config.toml
model = "image flow-matching model"
dataset = "photos of plants and fungi (iNaturalist)"
train_examples = 90422
image_size = 32
horizontal_flip = true
conditioning = "none"
arch = "dit"
objective = "flow_matching"
cond_dim = 128
logit_normal_time = false
norm = "layernorm"
activation = "silu"
head_dim = 16
fused_qkv = true
qk_norm = false
moe = "top_k"
num_experts = 32
moe_every = 1
expert_mlp_ratio = 0.5
experts_per_token = 2
shared_expert = false
patch_size = [4, 4]
layers = 6
width = 256
positions = "conv"
optimizer = "muon"
muon_scale = "spectral"
lr = 0.032
momentum = 0.95
nesterov = true
orthogonalizer = "newton_schulz_5"
adamw_lr_other_params = 0.0024
grad_clip = 3.0
gradient_centralization = true
l1_shrink = 0.03
ema_decay = 0.99
magnitude_pruning = 0.7
steps = 13700
batch_size = 256
epochs = 38.8
lr_schedule = "cosine"
final_lr_fraction = 0
warmup_steps = 680
weight_decay = 0.003
adamw_weight_decay_other_params = 0
Rows from block 3 of a small image flow-matching model, named by matrix and row number. Rows with one number within an expert belong to one neuron, the router's apart. Each number is 500 + 40 x the weight over its row's rms, rounded and kept within 0 to 999. All counts start at 0. Numbers have three digits each.
Before each expert's rows are labels from the 100 images, of 14848 (inputs lightly noised), where the router gives the expert most weight on average: "patch colour" is the nearest of a few named colours to the mean colour under the peak. Only what is clearly more common there than usual is listed. The data: photos of plants and fungi (iNaturalist).
# router: router (model.blocks.3.mlp.router.weight, 32x256, trained with AdamW), inputs 128-255
# up: expert up (model.blocks.3.mlp.up, 32x128x256), inputs 128-255
# down: expert down (model.blocks.3.mlp.down, 32x256x128, transposed), outputs 128-255

# expert 31
patch colour: green
router.31:459484494545515481440530479532499477577470523526520459502481460448481506496515468514527452532462525535483515524493535397481557434509513497445461479542497467541474482576424497428509516499521516482521477472492490538500483494502477528500499496489480483490502477531480468500292513474535496550478513523476498539527463496572472381460537506533527572507460497514516511531509537460496490487534
up.1:460500500500500501500475500499500597500500500275500500527500500500495500496500500500500500500500500501500500500500500500500500500500500500500500473500500500504500500500500387500500500500501500500500500500500500500500500500500500500500500501493500500500500500485500500500500500500500500500500500500500500500527500500500500500500420500500500500500500500500500500500500500500500500500500
down.1:701500500496500476500523500733500500500500500500509500500500500500453500500500500621500576475500500500500500500500500500500500500500491500500500500505500500500500500500500500500500500500500500500500500500500500500500460500492500500500503500408499500500500500500503500500500500507500500500500500500483504500481130507500500500500453500500500500500500500500500500522500500500528500500500
up.4:500500500500500496500500500500500500559500500498499500497500500500500500500500500500500500500500500502504500500500500500500500500500500500494500500502500500501501500500500500500500500500552500500500500500500494499500500500500500500502500500500500500500500500500500500500501500500500504500500500475500498500499500500500500500500500500500500500500500500500500500500501500500500500500500
down.4:497500500500528431500499500499502500500500500500500500500500500500599500500500500476500507532500482500500500500500241500500500500500500500500501500500500500500500500500500500500500500500500500500500500500500505500500559500500498500500500509501499500500500500500533500500500572501500500500500500500507448500591656525500500500500526500488497500500500486500500454498500723500501500500500

# expert 28
patch colour: grey
router.28:520452494504510462487472477504476517563525565475516506499502523451499501531454495543506465479609506518501536514469550523474501478505502481440518534537538467515458506570453516432478507527522542541483456485441520480510494497497488513490570546611484474520519490474465503464364517678549468478522512528504546525516509494496473410521586488562514536434501511506482565495514558523445473476462
up.21:500500500500500500500500500500500500500500500500499500500500500500500500500500500500500500500500500500500500500500500500500500500500500500500500500500500500497500500500500500500500500500500500500500500500500500500500500500500500500500500504999500500501500500499500500502500500500500501500500500500500500500500500500500500500500499500500500494500500500500500500500314500500500500500500
down.21:500500500493502500500500500500502500472500500500512500563500500500500500500500500500500454470500259498500500500500500500500500500500500500530571501500500501500584500500500435500500500500500500500538490500500533500500500500500500500500500500699500501500500500500602500504500501500500500500500500501478435500505500498500500500500502500068537498500500463500500515507500500500500500500500
up.23:500500500500500500500501500500500500500500500500550500501500500500503500500500500500500500500500500500500500500500500500500500500500500500500500500500500500500500500500500500500500500500537500500500500500500499500500501500500500500500500500596500500500500500488500500500500500500500500500500500500500500500500490500500500500500328500500500500500500500500500500500500500500500500500500
down.23:500500500500500503500500500594500500501500500500500500500500500500546500500500500500500500500500500500500500500500502500500500500500500500500500500500500500500500498500500495500500500500500500500500491500500535500509488500500460500500500500473501500500500500500497500500500534500500500500500500500500500500500443489500500500500500481500500500500500500500500502501500501500500500500500

# expert 27
patch colour: white
router.27:506510491535555604439489476510535484509507505547503487504451487443506431533510488480594558505499521503513548504502497588434563475516617528476466502496462525496537416540462511361562489540532481494468485462510471508494484518501498506560478506532505445504537515469540466527573576484513496536527552537498537516508493463524532521421467414512496575504518520559564494511491465471546528515505
up.0:500500500500500500500500500500500500500500500500500500500500500500500500500500500500500500500500500500500500500500500500500500500500500500500500500500500500500500500500500500500500500500500500500500500500500500500500500500500500500500500500500500500500500500500500500500500500500500501500500500500500500500500500500500500500500500500500500500500500500500500500500500500500500500500500
down.0:500500500500500500500500500500500500500500500500500500500500500500500500500500500500500459500500500500500500500500500500500500500500500500500500500500500500500500500500500500500500500500500500500500500500500500500500500500500500500500500500500500500500500500500500500500500500500500500500500500500500500500500500500500500500500500500500500500500500500500500500500500500500500500500500
up.1:500500500500500500500500500500500500500500500500500500999500500500500500500500500500500500500500500500500500500500500500500502500500500500500500500500500500500500500500500500500500500500500500500500500500500500500500500500500500500500500500500500500500500500505500500500500500500500500500500500500500500500501499500500500500500500500500500500500500500500500500500500500500500500500500
down.1:505500500500501500500500500500500500498500500500495500381500500500500500500500500434500495482500500500500500500500512500500500500500500500500500500500500500502500500500500515500500500500500500500500516500500496500500500500500500500500494500568500500500499500500500500499500500500500502500500500486500500500462500500500500500500500500500500502500500500500500500501500000500497500500500

# expert 20
patch colour: black
router.20:496478549473483467485486551506530535514576553590474542478501505485411559487462492549495465457480494476514472512456553516465531515560480499392486539490474458474434498490473475480466536504534522514422432452520531593562539547433493438537491533494466492547472472509458492516360474506481459465552449485532557487501506506506478437467450491511468535478441540456510517443522607464455448538526
up.5:500500500500507500500500500500497519500500500500500500612500500500500500500500500499500500501500566500500500500500500500500500500500551500500515500500500501500500500500500500500500500500500500500500500500500484500500500500500500500500500500500500500500500500500500500481500540500500501500500500500500500500500500501500500500500524500500500500500500500500500500500500500500500500500500
down.5:504500500500513500500433500518492500405500505500500500470500500500529500500500500449500500553500467500500500500500628500500500500500500500500500500634500500500498498500500614500500500500489500500500504500500500500544500500500500500500463500493500500500614500500483500499500631500500500500500500500500567500510500500500500500500508500500465487500500500500500500499500507500256500500500
up.10:482500500500500500500500500492500500501500500396500500498500500500500500500500500500500500501500500500500500500500500498500500500500500500500500500500500500502500500500500495500500500500500500500500500500500500500500396499500500500500500500506500500500500500500500500500500500500500500500500500500496500500500500500500500663500500500500500500500500500500500500491500500500500501500500
down.10:500500500505475500500500500500500500566500500500471500562500501500500500500500500638500500496500497500500500500500500500500500500500500500500581543500500500500545500500500500500500500500469500500500500500500500500500423500500500500500498344440500500500500500500571500500500500538500505500502500500500500500497488500500500500500500500491366500500500500500500493500500500500661500500500

# expert 9
patch colour: black
router.9:520467520542461463518494630399441561512550548564536500497595465528529595479528532565446480487549514537500463546458433479556456505539387463573471555466470483474486512473517518549461515511523526511448564522498532458515516532481505445453531491488500561506501497592498478529373418490500515400502514481486496484504466499443498456559422561497495476510505518484484539492503550501421480488402
up.33:501500500500500506500553500500500499500500500502493500500500500500503500500500500500500500500500500500500500500501500500500500500500500500500500500500500500500500500500500501500500500500500500500500500500500500500500500500500500500500500500500499500500500500492500500500500501384500496500500500500500500500500500500500500500500467500500500500500500500500500500500500500500500501500500
down.33:500500500500500492500500500462500500500500500500530500500500500500524500500500500499500246500500500500500500500500500500500500500500494500547529476506500500500505500500500501500500500500500500500500500500500500500476500500500500500500499500416500500500500500500500500500500500500500500500500500500500496500512477501500500500500500506500500500500500499500500500500500500500498500500500
up.34:503500500478500500500500500502500500499500500500438500496500500500501500500500500498500500499500500495500500500500500500500500500500935500500500511500500500500500500500500491500500500500500500500500500500500500500500500500500500500501500500500500500500500500275501500500500500500498506500500498590516379500400485498500500500500498500501500500500500500500500500479500500500500501500500
down.34:500500500500500500500507500501375500500500500500500500342500500500495500500500500231500500453500453500500500500500497500500500500500433500500487396500500500500500499500500500500500500500500500500500510500500500500529500500500500500500503500507500500500500500500499500500500681500500500500495500500500499500539390349500500500500427500576500655500500500500500500500500500500498500500500

# expert 22
patch colour: grey
router.22:498505513540503437476530528471492485515515583491527473481461453446523486540508457538482480505581561562542573536470508488510512468497488518506516519448513462499494499509490506489429519481507495496454513497494510497483531509498493481482480488550484513505490462477485465505327553471513510479550543453543459495492442518476453400490623544482522553469454491504479581530506553503345471477501
up.4:500500500500502500500428500500500500500500500501500500498500500500500500500500500500500500500500500500500500500500500500500500500500500500500500500500500500500500500500500509500500500500500500500500500500500500500500283500500500500500500500000500500500500500506500500500500555500500500500500500500500499500505505500500500500500574500500500500500500503500500500500500500500500500500500
down.4:500500500500500500500487500500500500602500499500500500545500500500500500500500500500500500500500454500500500500500436500500500500500505500500499390500500500500500500500500500500500500500500500500500500500500500500500176500500500500500500500683500500500500500500500500500500500490500503500503500500500500500500382484500500500500489500496500489500500500500500500500500500500418500500500
up.16:500500500500500498500500500500500499501500500500466500500500500500500500500500500508500500500500500500500500500500500500500500500500500500500500500484500500500500500500500500500500500500500500500500500500500500500500471500500500500500500500500500500500500500497500500503500498500500500500500500507500500500504507500500500500500500500500500500500500500500500500500500500500500501500500
down.16:500500500500500500500504500509389500500500500500500500567500500500202500500500500669500500500501538500500500500500537500500500500500649500500462410500500500500477500500500500500500500500500500500500592500500500500500500500500500500500523500545500500500500500500501500500500500500500500500421500500500500500487500500500500500500493501500497500500500503500500499500500500500494500500500

# expert 7
patch colour: pink
router.7:457535524515511510513491478551511422510454466433490513471552536532504498471524605497465484421470500527486502491505449419536468528534473563503497610512448516517537480529468538563492508437519479497497511534523508520549497517473506511438568540511512503493519487509512541502482445469475493415590519477474459489577440536493429474561508518447526499512517427471518520509454472495405484476397
up.3:500500500503500500500499500500500500500500500500500500500500500500010500500500500518500500500500500500500500500500500500500500500500500500500221534500500500500500500500500626500500500500500500500500500500500500500500500500500500500500500500497500500500500500500500500500500485500500763500500500500487506500495500500500500500500500500500500500500500497500500500500500500500500500500500
down.3:500500500499481561500504500500500500500500500500500500496500500500500500500500500500500500479505501500486500500500501500500500500500500500500500493502500500500500500500500640500500500500500500500500000500500500500461491500500500500500500500500500500500411500500500500500500500500500500500500500500356501500500500500500500500500500500500500500500500500500500500540500500500526445500500
up.5:500500500500500500500557500500500500500500500483493500500500500500500500500500500436500500500500500500500500500500500500500500500500500500505419502501500500500500500500500504500500500500500500500500500500500500500500500500500500500500500503500500500500500500500500500500500500507500500500500500499500500502500489500500500500500500500497500500500500500500500500500500500500500500500500
down.5:500500500500500490500500500500541500500500500500496500500500500500500500500500500500500566501422503500500500500500533500500500500500500500500502501482500500489498500500500500500500500500500500500504480500500499500525500500500258500500500500500534500500500500500500500500500498500500500500439500500500476500462499501500500500500531524500500501500500500500500478501500500500508497500500

# expert 30
patch colour: black
router.30:521467549460466506527480598452445541496598502566548498509559518531447547473477459496408520501540494516510463508508547616535444493527382484438502548463546469482504561493508538547484520484516541518487502532508522569558506535447527524425541498490546578502504487501517499553408495524497524465435530481502506514516490495487497503553523509483502456514464534501438527504495447491475470488547
up.7:500500500500511500500500500500500500500500500500525500502500500500500500500500500500500500500500500497500500500500500500500500500500500500497500500500500500500500500500500500500500500500500500500500500500500500500500504500500500500500500500500490500487500500495500500500500505500500500500500500500500500500500500500500500500500500500500500500500500500500500500500500500500500500500500
down.7:500500500500500501500500500374500500500500500500451500501500500500500500500500500500500500500500497500500500500500500500500500500500474500500500513566500500500500499500500497500500500500524500500500500500500500500504498459500499500500484500501500500500500500500500500500500500500500500500500500500500524500497500484500500500500493500500500500500500500500500501500500500500500500500500
up.17:500500500500500500500500500500500500500500500500500500500500500500500500500500500496500500500500500500500500500500500500500500500500500500512500500500500500500500500500500500500500500500500500500500500500500500500500500500500500500500500500500500500500500500491500500500500500500500500500500500500500499500499500500500500500500565500500500500500500500500500500500500500500500500500500
down.17:500500500508500500500500500999473500500500500500500500500500500500500500500500500496500500500500343500500500500500440500500500500500499500483486500500500500500500500500500500500500500500500500500500538500500500500500500500500500500500500500502500500500500500500500500500500469500500500500500500500500526500523500500500500500500537500501500501500500500500500500500500448500500500500500

# expert 5
patch colour: grey
router.5:452479488579517443485477472399521504545457520506488545475479440429485451508477478563518468506525516568487489484507484503485555527432451502556523550479532491503509494525488529463503526520495538544469529441476557528466527522536450568493520502514482497538517491437508444461395537452565488549482510458477568484494464488462485372455564470516514524453520503484488541482498573497375451535477
up.10:500500500513500500500413500500500503500500500500500500501500500500500500500500500500500500502500500500500500500500500500500500500500500500163500500500500499500500500500500500500500500500500500500500500500500500500500500501500500500500500500500500500500500500501499500496500500500500500500500500490500613500500502500500500500500603500494500500500500500500500501511500500500500500500500
down.10:500500500500500521500470500495504500500500498500500500485500500500500500500500500493500500500500500500500500500500500500500500500500504500500500500425500500500500498500500562500500500500500500500500500500500500500508500500500500500500500500500500500500500500500500500443500536483500500500490500500500496500511500500500500500500500500500500498500500500500500500500500500500768500500500
up.12:516500500504515500500500500500497500500500500543501500500500500500537500386500500206500500500499500500500500500500500500500500500500500500500495569500500509500500500500500500500500500500517500500500500500500500500500500500500500500499500500500500500500468500500500500500498500500500500500500500513500547500552500374500500500500591500487500500500500505500500500500500500501500500500500
down.12:500500500500500904500500500500511500864500500500500500500500500500459500500500500500500500507500500500500500500500500500500500500500482500501500492489500500492500500500500559500500500500500500500500490500500500500500500500500500500500500500503500500500500500500549500500500500500500500500500500500500500500500500500500500500500500500627500514500500446500500500500500500500501500500500

# expert 24
patch colour: brown; black
router.24:467514490494450443468476502471533535499477548575566465486484497523532483515489457555468523501459534563537435542501538507501493556473445508432507595474505471521520527442491500489451506503465557497483536467472530505546506540499499512438489508554477534503452499440426494482392475428521500453532497429480463533496477512520482390524627541537502543495458523530504555498485427475415509442486
up.4:500500500500500500500501500500500506476500500524501500504500500500500500500500500500500500500500500498500500500500500500500500500500502500500500506500500508497500500500500500500500500500514500500500500500500500500500500500500500500431500500500500500500500500511500500500500492500500500500500500470500496500500500500500500500500500500505500500500500516500500504500608500500500500500500
down.4:500500500585216500500473500500473500578500500500500500168500500500500500500500500574500507577514498467500500500500500500500500500500500500500589504376500500504529500500500500500500500500500500500500500500500501500477500500500499500500500500501500500500496500500505500500500500500500500500500500500500497500500500500500500500500479500501543500500500490500500502439500500499335500500500
up.10:500500500500500500500500500500500499500500500500500500500500500500500500500500500500500500500500500500500500500500500500500500500500500500500500500498500500500500500500500502500500500500500500500500500500500500500500500500500500500500500500500500500500500500497500500500500384500500500500500500500500500500500500500500500500500500500500500500500500500500500500500500500500500500500500
down.10:500500500500500500500500500500494500500500492500500500499500500500578500500500500355500526500501500500500500500500409500500500500500391500497500500499500500500500500500500500500500500500500500500500500500500500500502500500500500500500488500510500500500500500500500500500500500500500500500399500500500500500500518500500500501500500500500500500500500500500500500500500540500501500500500

# expert 3
patch colour: pink
router.3:524523483427519444495512499573480467566555564495523440511496469424516490497478465551496492480463497547559532505504560508470530454469428530392487475501554479509473470494490488465514503548491547507483482461464548493562499501537483504477525527498484524494542454467521471539305533506552478520516504472504509481538487531498534363497429452517474553466486491522553532521491543495443473469525
up.26:500500500500500500500499500500500503500500500500500500500500500500500500500500500505500500500500500500499500500500500500500500500500500500500918500500500500500500500500500501500500500500500500500500500500500508500500500500500500500500500500500500500499500500500500500500500500496500500500500500500500500500500506511500500504500500500500500500500500500500500500500500500500500500500500
down.26:500500500500492493500445500500500500559500500500500500835500500500500500500500500523500503505542500500500500500500568500500500500500500500482555495503500500500520500500500463500500500500502500500511500500500500500500503500500500500500500500594500500500498500500503500500500500500500500500496500500500500500495506500500500500497532500500499499500500500500500500500500500500539500500500
up.31:500500500501500500500500500504500501500500500500500500461500500500500500500500500500500500500499500500500500500500500500500500500500500500500500500504500500501500500500500504500500500500500500500500500500500478500500501500500500500500500500500500500500500500454500500500500500500500500500500500500500505500500499505500500500500503500500500500500500485500500500498500500500500500500500
down.31:500500500500500500500507500500442500500500519500500500500500500500500500500500500500500486529500596500500500500500479500500500500500500500495500542499500500500500498500500438500500500500500500500500500500500500500499496500500500500500759500489500494500492500500500500500500609482500500500500500500500573500451450634500500500500500500500500500500500500500500496500500500500678500500500

# expert 12
patch colour: pink
router.12:508421520495488496454504468500481592472457432451510499583457479517492486496535517483496505499509483510478493517510471441511511491563494490508489483476496470493500517501491517540473512492485457517498508524578475484483486484474476524504454503484507571516485507521489475524504467519474497449507498553475486489464439499500511523548466609445526508521530528513623505502549443498501486500476
up.3:500500500500514500500500500500500500500500500500500500500500500500500500500500500500500500500500500500504500500500500500500500500500500500507500500500500500504500500500500500500500500500500500500500500500500527500500483500500500500500500500500500500498500500500500500500500501500500499500500500500500500500500500500500500500500500500500500500500500500500500500500500500500500500500500
down.3:477500500500500500500500500501500500500500497500500500500500500500500500500500500500500519500500500510500500500500500500500500500500500500500500500500500553520500500500500500500500500500478500500578502500500500500507500498500500500500484500497509500500494500500500500500500500500500500500500500500500500500500500498500500500500503500500500500500500500500500500500500510500499500500500
up.4:500500500865570500488510500500500499500500500498500500560500500500500500500500500498500500500500500500500500500500500500500500500564500500490500500522500500500500500500500500500500500500500500500500500500500501500500500500500500500500500500500500500500500500498500500500500501500500500500500500500500500500500500500500500500500500500500500500500500500500500500500791500500500500500500
down.4:500500500500609472500500500524500500500500415500500500606500500500500500500500500489500488492685489500500500500500500500500500500500500500492500474500500500501500500500500500500500500500500500500500500500500500500509500500500500500500499500692497500500514500500500500500500505500500500500500500500528500500500512515500500500500500488491500500500500500500500525500500479500458500500500

# expert 23
patch colour: black
router.23:520491477489544540451477529486509505541475462499474492528409462407477455537472473447467549538539533469495520531511559619434547431521562481498475543545606496490533537430446488408566490555513545524490518471468455493515470497477463509517448508477483518504505449516549568509515504486517469578469449481489527502491489485385497494429560406499501528457405540443474530482495480476510541499489
up.0:500500500501500500082500500500500500500500500500499500499500500500500500500500500500500500028500500500500500500500500500500500500500498500500500500500500500500500500500500508500500500500500500500500500500500500500500500500500500500500500500476500500500500500500500500500500500500500500500500500500501500500500500500500500500500500500500500500500500500500500500499500500500500500500500
down.0:500500500505527473500487500512500500490500531500502500509500500500500500500500500511500499811500521500517500500500500500500500500500500500500500500500500492501499500500500589500500500500499500500499499500500488500458511500500501500500502500555500500500500500500493500497500500500500500500503500500500500500500499497500500500500500500475499498500500500500500492501500696500524502500500
up.1:500500500235500500500500500500506497500500500500496500500500500500501500500500500500500500500500500500500500500500502500500500500500499500255500445500500500503500500500500497500500500500500500500500500500500500500500500500500500500500500499487500500500500500500500500500500502500500500500500500500502500500500500500500500499500500500500500500500500500500500500500500500500500500500500
down.1:500500500500519500500512500049500500523500501500500500500500500500539500500500500500500497499500503499500500500500503500500500500500500500500500500500500500500500498500500499500500500500500500500500500500500500500457500500500500500500500500605500500500500500500508500498500443500500500500651500500500500500496500500500500500500500500497501498500527500500500500500500500500488500500500

# expert 13
patch colour: grey
router.13:564496444489522469432515525488540510561479571482566479486441393437471498546533470541552496591491537476507409567562483485484517448472485568483469536445504494502490519469450509459519499526496532533461504419480467522460507485527515555486450463455508478494485466473471508444351503446492512540499478451482515505456486493476487403452589541490495530521519516457496486486472549493442451554512
up.2:500500500500500463500569500500505500500500500461510500500500500500500500500500500471500500502500500500500500500500500500500500500500500500500500480500500500500492500500500500500500500500500500500500500500500500500500472500500500500515502497500500500499500500500500500520500500500500522500500501878396460500500578500500500500500495500496500500500500498500500500500504500500500500499500
down.2:500500500500500176500453500500500500500500500500500500500500500500549500500500500507500500500500500500500500500500500500500500500500500500500500501518500500500506500500500472500500500500500500500473500500500498500500504500500500500500579500528500500500500500500500500500500461500500500500497500500500500500500273500500500499500500500409500500500500500500500496500500500500552500500500
up.6:500500500500500500500500500500490500499500500500500500500500500500499500500500500500500500500500500500500500500500500500500500500500500500354499499500500500500500500500500500500500500500501500500500500500500500500500499500500500500500500500500500500500500500500500500500500500500500589500500500500500528500489494502500500500500500500500500500500500500500500500500465500500500500500500
down.6:500500500500500500500500500500500500500500500500509500500500500500500500500500500775500500502500500500501500500500500500500500500500500500500500360500500500500500500500500562500500500500623500500500500500500500500421564500500499500500506500500532500500500500500500500500500787500500500500500500500500500500500500501500500500500500500645500500500500500500500500500500500500502500500500

# expert 17
patch colour: white; pink
router.17:509527510532427478566512552585517443510501518419533488496610513537538619470557526542478443452519484549503505502480485440554454559514446560558483472489444491495495517578512486597421542465507516480468466519537561515482516517491562520466496493482497526496528542448469477500372414448488531403524539470518490528519469536536515521580499593490488468544530495521507535505505509509418458509529
up.10:503500500500500500500499500500500500500500500500500500498500500500461500500500500461500500500500500500500500500500500500500500500500501500500500500500500500500500500500500500500500500500500500500500500500500500500500501500500500500500500500500500500500500500499500500500500500500500500500500500500500489500500500500500500500500500500500500500500500500500500500500500500500500500500500
down.10:500500500999500500500500500500500500500500500500500500429500500500500500500500500500500500537500500500500500500500500500500500500500500500500500493500500500500500500500500456500500500500500500500500500500500500500500500500500500500500500500499500500500500500500500500500500500500500500500458500500500410500500500500500500500500451500742500500500500500500500500500500500500500500500500
up.12:500500500500500500500500500500500500500500500500500500500500500500500500500500500000500500500500500500500500500500500500500500500500500500347500500499500500500500500500500500500500500500500500500500500500500500500500500500500500500500500500500500500500500500503500500500500500500500500500500500500500500500500500500500500500500500500500500500500500500500500500500500500500500500500500
down.12:500500500493500500500477500014509500500500500500500500500500500500394500500500500500500500500499468500500500500500385500500500500500500500608500500500500500500500500500500500500500500500500500500500500500500500500500500500500500500500500500542500471500500500500500500500500497500500500500300500500500500500498502503500500500500604500500500502500500500500500500500500500500500500500500

# expert 19
patch colour: black
router.19:470504484486473451475458557590499500511597557538497462494507442470414557482484491534464423445620487521500423529488562506491501528521462475420523506473472480491487485474462483510474474470508515485492447463497577557521527495443504564518514485487497471518488521533471471460364552436538512476543399464532570519534484505492487489482694504509470514530491532508515544487476505510515471469530
up.0:500500500500500455500500500500498434500500500500500500503500500500500500500500500492500500500500500500498500500500500500500500500500493500500500500500500499500500500500500500500500500500500500500500500500500500500500417527500500500500500501501500500500500500501500500500500502500500500500500500503500405500483500999500500500500500500500500500500500501500500500501500500500500500500500
down.0:500500500491500500500445500411500500491500500500500500501500500500493500500500500693500495500500526500500500500500499500500500500500484500479500501500500500500500500500500564500500500500500500500500489500500500500489500500500500500500500500500500498500500500500500500500500495500500500500636500500457500500498493999500500500500405500501500462500500500500500500500500500500489500500500
up.7:500500500490500500500503500521500500500500500501500500500500500500500500480500500500500500500500500500500500500500500500500500500500500500499500498500500500590500500500500496500500500500500500500500500500500500500500471500500500500500500499500500500500500500500501500500500500500500495500500499500500611500494500500500500500500500500500500500500500525500500500519500500500500496500500
down.7:500500500523500500500500500500495500594500500500500500155500500500500500500500500525500488226486526500500500500500500500500500500500501500500496522492500500500500500500500500500500500500500500500504500500500500500500500500500500500500500500500500500500500500500483500500500500500500500500500500500484499500546496500500500500500771500491500465500500500500500500500500500500500500500500