config = dict(
    arch='dit',
    model='image flow-matching model',
    dataset='photos of plants and fungi (iNaturalist)',
    train_examples=90422,
    image_size=32,
    horizontal_flip=True,
    conditioning='none',
    objective='flow_matching',
    cond_dim=128,
    logit_normal_time=False,
    norm='layernorm',
    hidden_act='silu',
    head_dim=16,
    fused_qkv=True,
    qk_norm=False,
    moe='top_k',
    num_experts=32,
    moe_every=1,
    expert_mlp_ratio=0.5,
    experts_per_token=2,
    shared_expert=False,
    patch_size=[4, 4],
    layers=6,
    width=256,
    positions='conv',
    optimizer='muon',
    muon_scale='spectral',
    learning_rate=0.032,
    momentum=0.95,
    nesterov=True,
    orthogonalizer='newton_schulz_5',
    adamw_lr_other_params=0.0024,
    max_grad_norm=3.0,
    gradient_centralization=True,
    l1_shrink=0.03,
    ema_decay=0.99,
    magnitude_pruning=0.7,
    max_steps=13700,
    batch_size=256,
    epochs=38.8,
    lr_schedule='cosine',
    final_lr_fraction=0,
    warmup_steps=680,
    weight_decay=0.003,
    adamw_weight_decay_other_params=0,
)
Rows from expert 17 of block 3, named by matrix and row number. Rows with one number belong to one neuron. Each number is 500 + 40 x the weight over its row's rms, rounded and kept within 0 to 999. All counts start at 0. Numbers have three digits each. After the name is the row's rms in percent of the matrix's.
# up: expert up (model.blocks.3.mlp.up, 32x128x256), inputs 0-127
# down: expert down (model.blocks.3.mlp.down, 32x256x128, transposed), outputs 0-127
up.57 237:500500500500500500500500500500500500500500500500500500573500500500500500500500500500500500500499501500500500500500508500500498500500470500500500500500465500500500500500500500500500500500500500500500500500500500500500500500500500500500500500500500500500500500500500493500500500500500500500500500500500500500500500500500500500500500500503500500500500500500500500500500500500500500500500
up.70 009:500500500500500500500499500500500500500500500500733500870500500500500500500495500500500500500499509500332500500500503519500504500500500500500527500500500500500500500500500500500500500500500500503498500500500500500500500499500368500500500500510500500500500500500500496500500500500500500500500500500498500500500510500500500500500500500500500394500500467500500494500500500500500500500500
up.73 033:500497500500500500500500500500500500500500500500500500500500500500500500500500500500500499500157500500504500500499491501499499500500500500500500500500501500500500500500000500500500500500500500481500500500500500500500500500500500500500500500500500500500500500500500500500500500500500500500500500500500500500500500500500500500500500500500500500500500500500500500500500500500500500500500
up.74 075:500500500500500553500500500500500500500500500500169500679500500500500500500500500500500000500499500500500500500500500500500475500500525500500500500500500500500500500500500500499500500500500500500500500500500498500500500500500500500500500500500500500500500500500500500500500518502500500500500500500500500500500501500500500500500500500500500500500500500497500500500500500500500500500500
up.85 075:500506500500498500500503500500500500500500500500500500500500500500500500500500500500500500500500500500500500500500462500500492500554504499500500500500497500500500500500500500500500500500500500500500500500500500500500458500500500501500500500491500500500500500500500500500500500500500500500500999500500501501500502500500500500500500500500500526500500500461500500500500500500500500500500
up.91 128:500500500500500500500500500500500500500500500500500500499500500500500500500500500500500500500500500500531500500500500501500498999500560500500500500500501500500500500500500500500500500500500500500500500500500500500500500500500489497500500500500500500500500500500500500500500500500500500500500500500500500500500500500500500500500500500500500500500500507500500500500500500500500500500500
up.115 173:501499500500500477500500500500500500500500500500500500501500500500500500500500500500490500500504500500500500500500500500500500000501500500500500500500500500500500500500500500500500500500500500500502500500500500500500509500500500500500500500500500500500500500500500500500500500500501500500500500500500500500500500500500500500500500500500500500500500500500500500500500500500500500500500
up.120 007:500500500483500500500500500500501500500500500500500500505500500500500500500500500500500500499000500500500500500500785500500500500500500500500501500500500524500497500501500500500500500500500500483496500499500500500500500500499500500500500500500500500500500500500500542500500500500500500500500500500500500500500486500500500500500500500501500500500500500496500500500500500500500500500500
up.122 019:500500500500498500500500500500510500500500500500496500500500500500500500500528500500500502500519500500488500500500500500500112521500500500500501500500225492500500500501500500500500438500500500500500500500501500500500489500500501500500500500498500500500500500500500513500500500500522500500500546500536500501500496500500500500508500500500500500500498500500500500500500501500500500500500
up.127 394:500500500500500500500500500500500500500500500500500500999500500500500500500500500500500500500340500500500500500500500500500500500499500500500500500500451500500500500500500500500500500500500500500500500500500500500500500500500500500500500500500500500500500500500500500500500500500500500500500500500500500500500500500500500500500500500500500500500500500500500500500500500500500500500500
down.57 122:500500500500500500500500500500500500500500500500500500524500498500561500500500500500423501500500500500500500500500500500500320500537501500500500500500559500500500500500485500500500502500502500500500500500500500500500500500500500500500500500500500500500497500500500290500500500500500500500500500500500500500500500472500867500500500502500500500500500500500500500500500500500500500500500
down.70 014:500500500500500171500500500500500500500500500500500500502500515500523500500470500500486500500500500500500500500500498500500500500500601500500501500500498310500500500500508500500500500500496500500500500500500500500500504500500500500451500500500500500500500500500500491500500500500500500500500500500500500500500500500500471500500500474506500500500500500500500500500500500500500500500500
down.73 035:500500500500500500500500500500500500500500500500500500452500500500500500500500500500474500500520500500500500500500682500500342500500509500500500500500500078500500500500525500500500498500500500525500500500500500500500500500500500500578500500500500500500501500500500592500498500500500500500500500500500500500500500485500468500500500571573500500500500500625500504500500542500500500330500
down.74 089:500500500500500501500500500500500500500500500500498500492499497500500500500500500500503431500498500500000500500500608500500451500500630500500500500500500424500500500500500500500500500500534500499500500500508500500500500500500500500555500500500500500500500500500500490500500500500500500500500500500500500500500500500500500500500500500498500500500500497500500493500500500500500500500500
down.85 046:500500500500500496500500500500500500500500500497500500451501464500500500500350500500526485500501500500518500500500626500500500500491501500500477500500500499500500500459500500500500500500536500500500500500500500500500421500500500508499500500500485500500500500500500624500500500500500500500500500500500500500500500535500500500500500500592500500500500500499500498500500500500500500500500
down.91 103:500500500500500000500500500500500500500500500500500500518500505500500500500472500500498489500500500500500500500500585500500500500500500500500505500500500500500500500741500500500500500500500500500500500500500500500500587500500500500500500500500500500500501500500500496500503500500500500500500500500500500500500500500500500500500500500501500502500500500499500500500500500500500500500500
down.115 141:500500500500500937500500500500500500500500500500500500502500501500500500500493500500527500500497500500536500500500399500500478500507466500500500500500500559500500500163497500500500500500500500509500500500500500500500500500500500500500500501500500500500500500500500583500500500500500500500500500500500500500500500493500499500500500500511500500500500500500500500500500502500500500413500
down.120 009:500500500500500593500500500500500500500500500505500500413500500500500500500500500500464500500500500500500500500500494500500453500490617500500500500500500506500500500500500500500500500500494500500500500500500500500500500500500500500500500500500500500500500500500500644500523500500500500500500500500500500500500500500500491500500500490500500486500500500479500511500500500500500500500500
down.122 035:500500500500500500500500500500500500500500500500501500500500500500505500500426500500500499500501500500500500500500512500500486500496514500500370500500499408500500500596500500500500500500531500499500500500500500500500500500500500500497500500500500500500500500500500632500504500500500500500500500500500500500500500500500465500500500487605500500500500500500500500500500518500500500504500
down.127 260:500500500500500500500500500500500500500500500500500500614500500500761500500499500500534500500500500500500500500500500500500499500488500500500500500500599501500500500500500500500500500500500500500500500500500500500500500500500500500462500500500500500500500500500500498500500500500500500500500500500500500500500500500500500500500500566500500500500500500500500500500500500500500500499500